config.toml
image_size = 40
rotation_deg = 5
cutout = 0.4
bias = "all"
gradient_centralization = true
warmup_steps = 280
Rows from block 3 of a small image classifier, named by matrix and row number. Rows with one number belong to one neuron. Each number is 128 + 32 x the weight over its row's rms, rounded and kept within 0 to 255. All counts start at 0. Numbers have three digits each.
After each neuron's rows are labels from the 100 images, of 14848, where the neuron reaches its largest size: "strongest on" is what is common among them. Only what is clearly more common there than usual is listed. The data: photos of arthropod specimens (BIOSCAN-5M).
# gate: MLP gate (model.blocks.3.mlp.gate.weight, 1280x320), inputs 80-159
# fc1: MLP up (model.blocks.3.mlp.fc1.weight, 1280x320), inputs 80-159
# fc2: MLP down (model.blocks.3.mlp.fc2.weight, 320x1280, transposed), outputs 80-159

gate.403:147123164179156145088115128088106101103096137126115127069124141089126165115161159145184099170131134097141133174117099156103022138151117147132146110148150107118128135112128170211146146153127096132106145159134103189113090170057124146174150146
fc1.403:135059106151113174055160087154075122118117070088173139140146086116144098146160202084196134111154163109113172144170108145097146174139088111178111111132174076156115126102152133079112073116136132146171192092138154155137120146169131133134136068
fc2.403:102115066099117153111130159143086063161154112107137132143106088196111137166136085093133105045141099139104150148122088115102140207106153170151150154068180166142096123160165115137141162153099113136080156144161115095119088122178190112093154147
strongest on: order Diptera

gate.683:119140114140094128188095126122135139163148138063103168076174143121149075155150207088106119180128117091059181123081136076151138119068112157164171116093112103146144103084163157094082107101185108152084196181145192102154054125091161159140107126
fc1.683:115186148146179167098146090149108127114137197204140103118131142085122166091117112151145130106202146127119068161189146181119107099176135072111117121134120187113090129123124137159078142132131171113182083117097087155137130122120084108103109125
fc2.683:144105115129073158147128138108106084133105138093105112178148116154157077108146107162124173122118097125145119132059161179143120140173121139163058084107111209107148107111131013126112122140097073092091112111090113096130100122189107102166140111
strongest on: order Hymenoptera

gate.18:131128119156144123163162118168152087129119139152139140128151198139089184137142064105131096149157070145118143081119106139153121150132143122136128078178107147076135066143091155167139130148113124171112154109103129128162184087145101090111161141
fc1.18:131110069160127136146216114177105120148115145178170137188085217148123139129139040101146108119135079144118099081158180116122113143120134129176099133171146131062126088127107193151104092150033108130133165097104149079166167102133089081080123143
fc2.18:154135166132074061132119186112100131110126130085117027109156151107155154130120134142125142176073134162098136129095104152187134169122108200161133102124130136135102111139122115092100120099123085111095151106140114149054067118126121097119158114
strongest on: order Lepidoptera

gate.317:095159156115087140151121100125169063128089207150165129122109157142131203102097168149130164110118135158109112152111128135130045109116099129128176177129133141142145115103099140048116145172168093125156142173134103144152122084096128142107074143
fc1.317:126135127120158128064140176148139096159137118103123153095134101150175108089163125146087128164189132108104195133119132159142091144122115183172138097112134081101109132130194098203099141062147168139140108120120151122138169176135162148098104105
fc2.317:079124090096103125085091154150120148134114111114081142159162115150122120171101073138104141119093086142098098087100175098137085166215109157111135061097168149157122117064143104119100102078101108115082140127150141138178099132145191112129111059
strongest on: order Lepidoptera

gate.409:137148161202080163156109150095153138113090163119148158052149072167126162112149117165131162137143103142158158162099154130106137145171114155094163130117134077171102064133105098106133119149082125136124096148154121124118093147150201082137161153
fc1.409:125147126116131088090150147158083131135105148184115141131080164079124176133153144155147136168127163158157097085093106142120187091079151073145143145115096168117148187133166153150137138087170131159130194085128140114102163138170137103136122097
fc2.409:152099153132069087105107072154151152160105150216147157147162133147150116096101149087113058079110111146118130146120153143124162128207132116093168143109152107181123158118149161122071084132156131097140116103146180089160181130154143111144136094
strongest on: order Lepidoptera; order Hemiptera

gate.562:127108176091167143157075082106166122097126134140108100110122156112086137170108167138078116098142112115101091080125100101120154102095124168069142139091105163141145159061098132065130096124149153124115131112154048095098128141112158138097081118
fc1.562:191134090121126098115121186132128162114129114121185141143138120153113106071103134113113146146132162164138165125093118133159090146114108151185115148155099128070107065179167155134077201219117149112129067143193192162112151120108106146136165191
fc2.562:125098108089137102106112102149137114143113143140089104126156120131143188183127096159139171124063159130080085100094129103120122125161111152110075069110136135161104096103147063130046184125178144087170177158151204156131130158167217138126157143
strongest on: order Diptera

gate.745:142154163174117123137142131180116107113105086098146127106153171218140081090148127079124070111107089159130172069110139130126196156108053156131126042150180061188147146106108128136145119049055133153121106113132128199126140143127115099105177108
fc1.745:139118159120130104135131163103106132175128149164118116156068194118120198123103094098154098177179172137071177084140125102199149160111135100098156134138081123116163100128093135081119156110107111134135125134134151138092162099117129123127097139
fc2.745:133147130150118128152093169144089062098091154139121104148103116184096114137148133180116072126111048158092094084121176095182115120149149175097154065124091141127132103107108115142158130092138124155066088112141098124124133093151077119114120072
strongest on: order Lepidoptera

gate.474:099102141136147154146125088109083071125112105120125119136103091156122120132159121126072137059089097090181155130159146122061147090084084182096069053114131112130132119127120063155116139139038112169117117141118096126113111158164171114120141093
fc1.474:103147114091144076078155129163103206165152127176121131116115150125149157118096056118205096091123118179155166135086182177092160067168147109125177173121140135055113134151140136099108111161109108115138121044124141099109162109114096094150136124
fc2.474:121107094092144156183145051128086158121057097148117164127085139146099099167115136176129070128101141129119110072143108082167144155158140107108143113089113150167136127114144092121098103116181111135131177106157130118178067129153158102087165094
strongest on: order Diptera

gate.320:072130177162125148103088076084140123116111103175069166131089171197143120129083154171172131132201133122126105042142163087097108106169164132112112179122134170130123204166139074168153124174136120120101130140147081099136109130165084135193100104
fc1.320:149143215075122081169178158154129119113127086103133109145144120146109144173141086099134148113126086174114172122100103137175151173079111173150091091165104094111124102146118120168144131122102085119087135156104112117168130084175099104121142110
fc2.320:191137108145066148168231157085141111128113143060143088116117144145142142133138088119124147134114114187094117123169140161097146207145067179182156181168120153100082071156134094132115128115145072109066155127050181138130109112178118121078122133
strongest on: order Diptera

gate.326:145117132081104154092096127146133153141158101133098103058118130119090162099114150128136143112144128124129128126137200137105082112112134163117226200101116134078131137097165152105069068153083133171105085146154082098119104140132097170111167105
fc1.326:107131096164111123191135070113059147098082170104139106111104088179145120165141163124125111139181091126168185133163090146115182096165154089129066109136105118117122132146187177143142137202119073134103130133105214145129101146162113147121162123
fc2.326:116167110153090096193086090102104052174105137109120181125171099174130067149058057134185129134121140109078108109104153105143119133157134096152085079094129153174144121134182095134168135168034105161109122110125172142146093152110124134137094161
strongest on: order Diptera

gate.638:178121153160156106113102108165118066116131154122158116164106199123139113108160088133124115128180124177130072097177112146135049037080097118073123192129187119133132094152134117139118134135038173161151144164151088159099136199156132129097138173
fc1.638:151123067116106153067149123173138148114086029113158157124082128147138153191109164104147162116118149115086190148126164086129186196092120166164146115120103095086144123130135118085066135173147144132113191142172162118164134070139157130087164096
fc2.638:149092168046100170074110145156124131169110070135127157178140174100139123167096117141149100116063168095129127077147173154135137181198167134101151143131155130158082086084149126148095101159171070096132201119162111142177126107181162062092149147
strongest on: order Diptera

gate.483:133158138099141154092116123127136102155161135122120134119145104191128056102189127102138123127130115125167168134101182146106145114151122141116128186105118102164155155111134067146101123100118114168103131190141109103118096176088153173173189128
fc1.483:102122195094127083083116162155111149124091142124149114157110183134102118102103154135124124143126088114095061130103124118101132109052089150099102137148157132088108141118050182073154078192132162125138147151136104164132133115065126089113093174
fc2.483:123123079131104100195083096138181156106116139154105136095116060184124126109054096130125127113129127129102103081123159118142123125122121095116153133110160119150145138147089068151161106132161167131095110099189165161098117182108115149156165119
strongest on: order Hymenoptera

gate.586:148118137114111113191115145146163143136156125128114139110119133129108144068171107128095182129147095134189123108167133146107113112084088132062127167125075156052194080110077137230165170144093173208144089108117122159115148172140137139109122104
fc1.586:145093114090106104124118131111154176128149106143115137148166127119106150089211142120118189119169110163165141091152139109138125152088094160089133148130110118088161097141132145174152108109107133177151116137134090132137150147096092114177152096
fc2.586:076122140140137144087146150120160137101096086101110064098158101112142140147133138177097138114169162092152096159140136141098121113103127164121172118133152071138086123091151188110142146125153120110143148122084123095160109109086111172142132124
strongest on: order Hemiptera

gate.127:087104044149118115195139112111144100170138168184088125113152203184139138185118112152171099107154135129070183129102104122114125095121142134081166174115105149131139106145149149164176155175136137126120201124125128083110177152170118160103118198
fc1.127:146058133070138152040107136093151150120139060183174139117128123115161205106096126130086115116153140117145102138166078178055113160138094109157160161108204131147153174138210127138140096205179119155160103095143109113125096171126111142151109117
fc2.127:107160229133183104104080119153200107099124087170116123150079143135133183122093161184123117145180103108152097145122145131132107117088136127130185118104179105129111201136134181171160120146119162096119148070142098139131150133099085117170162088
strongest on: order Lepidoptera

gate.615:137189112116120168152165110136119120162133167143152141171140126168117119084127104124150066144136109099086182105165125103076143088157112129140113124115107122109198124121139114159087128124083197146178131057143155145127171152143127126108170118
fc1.615:112136078092138127127101109133193125101150104096102134134153056122126146113151077131107169104146124132166128123165097119144128137147140102085112141099165128098105126138116065117167176191107144137111027098144131168119136150167096142169142075
fc2.615:089122115117098109142171067141163157150069071101104103157114114110195157105134150098114106129206163119157138127152134163115089094120094099117137145130131069076127128129102191185165102118123126122151111132085118109166105180092060156123116146
strongest on: order Hymenoptera

gate.635:089128132182091157139140093063103081162130183140118136146118174197142152156116087169153159182157092130137149089121135089051102137183117154106147154119082128154168111151145089162119116204154141151130196112140115145127153134166138154111132164
fc1.635:123130084111156114123129140087087161138175175122131110150182073113143144188121144097123157067149136102095126154144157127167073106136123132117168108155102132113161181134159160140130147173141145131142164141131137166085130129153151131128122183
fc2.635:124109141128130103156111110148165143163120149165086082148151139108171136124091052162087177111104162121110107110156151167149150111111166083100137118102113131099110079129158114111106102155154120112092153173087104126123119152124128165120163192
strongest on: order Lepidoptera

gate.279:098190160129139168165195127108095079174115118073111118121110143123139079088131194121160084182132161176152167162092150096113127070141122170114130124129097067076119113148086149086105187123129113099129142120106161123146199120133047131138134129
fc1.279:166117094149133090092085135129118124114161144162146133127044130119119138145116104123161103085076096145129074133098112140113125192130090123177131137124185231137125194118143102153142174158154171137105149140154133138140104149131143136135084114
fc2.279:103195105092078122187159131203170106103106037126095184115153120195135095144135150107103148107095079116146166128120058098099165138130108099125129107139119087087128101119078137155171128133042114130130140097122128099124144114105143102122146122
strongest on: order Hymenoptera

gate.29:138168132128089108188123129091096104131092161099116125135122108146088131084139126112139133158106113152155168044094140130130100124158112203129058108146113136152139109097113104165121163092131146145119111114166118187136079127149110117114066070
fc1.29:144141108106091156126119161094162122112172076103095116093153107121088139143124107155161152094095075132139127100096135100099103149166153130116145174142123162097104126190168117134079115217146122122122115048119093192102117131137169110090158185
fc2.29:106038160166161197156159069174160158132101160133150139179092148102117101188094090133074083140152157095106061074173133122166143135152134131120112111130141136128150166107104114119177126201185126104134173153158178075142149110144113123101077128
strongest on: order Hymenoptera

gate.721:189113099184108082151102109149121090103116162174127135129143202148077104147127084137160180115140099168113128080142046133150105138111111152123116162140088170097159173121140170150129116154086060142119255188155120112096121129118141088138080177
fc1.721:139185076048125124178148129095080117138145098118086150119096075162131148153119133137139157100120116114096144118068163158139124144170129145173143068120180115056115146125130132140144113094131121133122096144112185131152112103124126198109118064
fc2.721:172158182166119189127126180201177157133129126164148082123119118083167191161093070112129107165149112099082099097154113128127181177132133198142174058124152106162141106156139116157113106096107121142143105086084122140112158072148145104114165092
strongest on: order Lepidoptera

gate.110:130116133106126110215151115082093082106125147123076128134126151159071116133187146133108154160111113160166158126142098099124163084111146154069080102132081135107140080145087067138134190141143122140084207160138100132125159124121095091160184126
fc1.110:145124112084189143089153110116151126150134146113118117113108028096115132100091114114140108159089141114095197120098187124120080115149152118108094095145090083151115116097115123040005088100178139131131045142121132125123122121124166167113133099
fc2.110:111158145093144086187028144129136175148138202200087149138057080139121184085112054152130134083156130110118102132152112130162151119095148131072137132047163163145130181115114122133099089112126158142091084129150120139114107179086127143133082115
strongest on: order Lepidoptera

gate.79:171138154125139111128124088145141174098121146152159158116126116166110128185096116098112115102084043126118093051189089116179167138190100097157135103123187129153136151118134129151139137162129161153099103074191180162162105127166051114068152120
fc1.79:163133206180108126158132118101114148151127170107128138121148169058102201179137104142141168138119117137086145081082196095121114162114091154119124074120138127106120104160126161092120069159043131168176126142121139154163074122117131097151144113
fc2.79:132090083184106127138131177170136091113081129143120123160125130192143117153112116125120146115145099155073143121067105153096111144127097126135173057133147125145103082073142094088121141187134136089115223141166130153119137116113139163115116114
strongest on: order Diptera

gate.82:139169175124133137112169114131093121138121142155192130146045136131117173060080122132160077129201125113152113150133126168077105152078101150127131150162152137158152135156122132131067151174160109130084149077128060146110169087124093162067124114
fc1.82:132091095080137143113154165090078136130161189081112099124147167113126203136184115129159169087147116145100185135085154096138078161161146177113119106125066162107116143152165096101095118108096154144138149122136124148145145119131145109206122029
fc2.82:108115112107107145126107127100228195114134118110100120124107103095134158128102084121100172142101145107181093099131107133072174140100139178115115104146105149113138152165090099166162128138173109065100166187127113122215108109128078182107132053
strongest on: order Hemiptera

gate.504:100158065066100141145134116120094142149124063091095128158124127098092132157174106091127148128093092118168102139111060026175135127129130100108155121123110076093142065142063119089162148142137114150123140090153164102128154089135124140129167146
fc1.504:143112087123124087109121118109191115096111115146152127163130061170132131135114141131099114144129111109093185114141175147109140149178097125162148079142175130146131162098133108097103109095127161142173132073113130128146096158116141134138137123
fc2.504:152177158130081070123108154101166191130128068119122159098200139113151141100153107143110176125181161120174108119164187175164151140060128091138137127127139137084106089132166180127147076140119121146129133179111101081097097158103108160124151171
strongest on: order Diptera

gate.255:095181077129118129110133120044173143108105139106128110114103130116137179154161113126099134139166107083062150063086080077137129117197118147133148125132179118121132103125157105110104061143104123120084106150163114088118132152146128182136167110
fc1.255:165103110108134137044139116105116176117139120130161158155155102188126142177092076146089028115098101109156172132159148148105147188136105104131137107157142141141148093137154177176166131190061112133125124108124125123144079168143149116089101125
fc2.255:121107146165106150110144081154219136120052092146138124127179129183147075110106087127139131127169084145151108092081175123088091162118133116146114076115126110185117073097161102175081100167091096118108127106187153108160153116192140108106196152
strongest on: order Diptera

gate.7:104189208098145089139097110074107124125113109102089137081162128113111146093147138103119118146158133156135122189075121129121089112129081139127159128092104074138168139110092119132158158085094148148092127150162118089098103124089091136171102095
fc1.7:149132145162117118093142181107146127114110130123158125111170173155125131131143106149153168126127139125148172153121119182172157143135160116101107167147113122155117113090132094204149073089110090147140109148137119074093067140098134120119144217
fc2.7:074150186147128100120097124100175185114126186108083130126112122090128154069062185158067117182156149119172121106125165100117088071062158128099101084147094152158139173099103176151101147113151151095154087194112108175090100130058119111122096140
strongest on: order Hymenoptera

gate.216:117169178105132177210153089129102072126125116156124140084078186182123149090110151144136107113135123145161155110158057142102148098112167127134102122162101131093121113163105110171136196125154095122094203119098126084158140106149080115121091139
fc1.216:195125091115168174081140156137145135138172175134212119091179112096116126099110134115112107151096107103097152186093110171143120132163142115161143113169088165142159105098168159082083130148138121149145054123115135146136136112145192173066130178
fc2.216:097149169108175074132073079148155162195141137189055141132104091099129145103099106136113117077136144097163097143147155109120119068154181081090094136084105141108143179098093093112074127154133140106079095109129069143120152146131126117158125139
strongest on: order Lepidoptera

gate.118:113191203138136139130156114145120057141131137186139122141136132130123158117104109107170133088183117108094135118060090106123055135178101143138110139112152162175144126128135129055148088110121173141155141091117151172143206094170148123129177050
fc1.118:172107185141131085142143144154099166124094093109122112089151143129092145128161180082092165195126112137114142080159117145188166145073135086113111106113104105102147068106118199108151105151094102177160140129124150121137100092128074143086115140
fc2.118:101074112173145097167154034119131201090090086118105195091127112133082121116082105131088116171158144144056149059100084096115123105162149073145171080135143127117147129151123088110112068115177129125124192097157119079143098115149126115146126088
strongest on: order Hemiptera

gate.411:162200168161111095167124107051081109140117148134128141145078160063112251089102143083150090105142081131155147152096128125119049101178059152123125112118123105130173150153136151178112135167173153145173187167159134145163144128162115111093093114
fc1.411:131054135120100107111133138112057129162121154081117123111177150123122089143121148095131114148122162099174124154175162091193136143062156130082139141147070080142124115131135127183177178156091072119124167131124100144086128155106155150129164209
fc2.411:125111154147128142126136139149087164103115160122162074160165142169163152116132090129090125109143206121116120134096154164174097111076141190141111077088125104129108096135149123143143100110032112094106125167114120194118128131154159060118151092
strongest on: order Coleoptera

gate.398:145118224154197132087083084104159067105136155143137205096088108182054128144088112126108129201130108085141173077104129110127100117147171097107149087113144100154164128160116097155091156132131128210161122118181097129146134102114149118165163086
fc1.398:140139132078172164144110122145044139141176135131135179112108089134094114095102091114152100121060130113142102152194158094081168069134200125105094085083119145161138145144144138116056195122108154154178163113158134160135131114106155074122148061
fc2.398:168109095114075150159182191135115083184131127126165085131094198155160166145093111107145073163128132145168171114123106163140140136145067171137160133127061146113184107107138183147088128111155096155125137142090127102114166136089135115075161184
strongest on: order Diptera; family Milichiidae

gate.277:112113150160143116132129135126200071137187097127117159127122084165110100146104223119100153131152117122087159148088110092141089188151136179151124138116147120103126120168098150064183181126157128103135102094142108124076162148148177152153111159
fc1.277:135070096039126098109111082177039169137067062149147148105111158159097157133115113181117043112170170158200154146196134124090153115164085113083098138058135110141123106121144157083076133137097098150154199140157127129138112145119170073133165150
fc2.277:126081147135175091104121101146133169176150161159107117181102108182133119197119047162133111149138138140126103120063129148105121197161132116151179119115105127159115137169121145181177161124171105076086172156129150157121111128138123094127082103
strongest on: order Hymenoptera

gate.750:128102106108130042092112122071135162156121081168078139135157078143132151138140140125085150128158139161135145205156056131086177158146116159121128178095128128083133183102129125134071104173147112128107162143120144126108131142174118109119193081
fc1.750:146161198132123175159127116203145105138085188124114110095108110118103177128164188139106143084140106127148103159106176167141122150101183104112123066124132096140123154120114073118128126159090130094156032125128153164135106169132114115112128106
fc2.750:077079082110143148062135114116196104153112170180084148109178122157142124107113060128125119131125168133120141078135120137131167118049155120136064128098166150096113155092121083145091190125124146086113177082141136086166114132157150140173166159
strongest on: order Hymenoptera

gate.701:152178184078134127160166110076110101120096087114091138126152128186111152152132128096197127117123092101155162110130168115146199139116112198133104076142098108132115079105106133119150151170111157119108066095137117148146108135098090146134196055
fc1.701:155157124170132159123116147218057139147148158136139139126097162090066164110124108162113089173091122168176030132099097153170184125109129115091076173137126163081149104147085148161152133102139099128126153058128108184142049100113146121089126099
fc2.701:122079152112156153134127080117118204119090122126159221063105136113135172145105089108107123100139101117165109100111150148143156151132113067175149152095159154128080137148155059120104105124153113080050099122151123150135130083151138094156141125
strongest on: order Lepidoptera

gate.544:151144188190135165128141132146138085133149141144115086124142174180136104130085112082124131109126141140114124085209141137154101206116155124111164170114145124197120109181133132125103182141062160138070148116123182126153139092153134105138146185
fc1.544:132158118144070074101121049066019119089107159089139098105141127088146182153102117110151192149111106190098131133100085070106146089159123108076092126154137084166144122104112111104105141137104134129180149102157096128116066162188130113130104190
fc2.544:119095137186101114077124176199136151142112157163128131183113060161131082135093100141154153143145092106141085121112193163116128188176136118127151038133174097147155079077117085148155148155107168148143166155157160091149151153148138121113110086
strongest on: order Hymenoptera

gate.375:128168111132074092138121167143166138139110116167055136129159137183107051117154137087105112166074106151126136077106111063163109102153101212097135128117081126100152093126147152144108123098097154158073199111146166139159160070139185141085121130
fc1.375:102154161124156136141109143133117132105198137122158120063094103130137169116114174126123141144099153152137113143125142104096152170140156126179142153152186117169097191148116154118134037115151137114149116155132130143105130183200136122116083140
fc2.375:092130136124141133180099091145070118121147138100117127125102114165148092141123104138140095136182105117152134096124164143172127107178148100101082019090110105088129152147132035105110122129160159127091123093114151122158115122144074085122130121
strongest on: order Lepidoptera

gate.691:139150167092112123165162131070139045149091102139099103095151163138098136142149181137121065145174101152081207117109113098137179136133128177098120118113121131143078130089145151126075125059163132103094099112139099079155126101130133127142211089
fc1.691:114078067099119179121120087152090143161136164079161133146171081115140153076093056112126097089089107104123118166143066122081177087086144092120090139140146081157138130114130129149126114206175103129180117066129091196127108158098120146077131147
fc2.691:096127153120150133103130101231175137120128053116135140154160114179115089211126119091127067131105147089124112046112149048108159108142156114110113073131131091110123103072114146091136063194126140140155186081136119069169157162121113128143119170
strongest on: order Diptera

gate.579:149124129199127110131125157076093103120104138170073123100138103152120097132166138108122108077169119111086114220059179189122144170162102158102128136117165113201128155150159079173114137156074119135054122141107139128086111139146114123126140168
fc1.579:086233123113081170157170166129066172175126162116177075132136142156135164127129068142153131103143144125119125116127145111091113151091093100131187102172110097080134103134135143085150162100129154133126093085098136136118100097127077126117084092
fc2.579:089162199125099089139137096163169167150099178084135145131147099167134088163083088102107092148131126166124070100090198095149170121175160078118145064123093110141120091128134085171153175095099132118116183091170125112107130128150094091133107122
strongest on: order Coleoptera

gate.227:137133115151151088126175144117084037145140121067125137127141105146072115155162150159158123175134106144098140170115130079135120143124145157126151082134128095125135136175144121143115153135130111147151214139124124147144096138111125146133199119
fc1.227:122123185033090142166132134183115182139084065128123143151145120155165153106073052118110108121151154129156113087163132126084089093132125149164111139131125130123125115061091126109174129111111135137160118038146112138082132121097088064145056127
fc2.227:101112144168053131159156086114125097162102128150108084100137143119143117126131093146118086105158132135080082123127205138133126100104134099114103102136065140224171147111122016164094162137168153117063143134111069109143127072142139105161129143
strongest on: order Hymenoptera

gate.269:173158158168119097118137130181179160099148072137162114118122086080175134110071130139108094123127134116110113135104082118071168115158085185096146123156178092128094119076093116135066087088098177113138100121139145115130150125155175171074087126
fc1.269:122103098102137111137145148114066137107116117149114124096139122102095120184126150160056196168074153116125153141105103085186164083090126132150095153091128133073141137112167183148140098198104111152184101179100132149129097082101171055139058095
fc2.269:148108137134117152144152119101162093167094139084161062171155142064144113105156123156064110120126113152135103089146163145161078093122133190149080104109166125117126076146174085151062141116123106079162142115128151147154113163208085105098127186
strongest on: order Hemiptera

gate.380:164090105094133141128061143134054140098128185099141133129098159144121116130136161087077150164107085158123147140164053145175143144163108171123159157100142146101156144102119122102128192157068144133079206141139074175138110132108119102120113101
fc1.380:159162121105104093059093156099128054099091115166120166102179146147156184107096103142155192108132144110177176115124182185118144141162145157124125140133103102081121109147135163133088119115099081108156109101119136083114114126141092098112218154
fc2.380:188123167134108172122141117129082136091071135134098145183082096171109083159116156117099126122124142065161097107130142105130103156191143141110113068097134097171108077074184032184120159117152118099053119117165129187134113106120156115073115078
strongest on: order Hymenoptera; order Coleoptera

gate.351:106155186093130088155120126071110118130122125169079124113096170147117142164124080134120134132160093160107127127049139137120131160125118143128137149149110117148126111140127125217132120118168131128074221109117108152133160099116132141141121130
fc1.351:079151133128131125110123117136227127104124133112118129070082083128128156069116147095095159122146141112160110111111080142174089132072140096123122129107153068097108131191121058112186125133170089102109068160136090119158110163104067191182145060
fc2.351:161137158120145158110083172107135113142193114089142139095079084081110187100136098126129123120138108090114108094159188135191139182129106168164147118106138094209134138132135116059073101089174169151129102069144099137107093103094167111167208080
strongest on: order Lepidoptera; order Hemiptera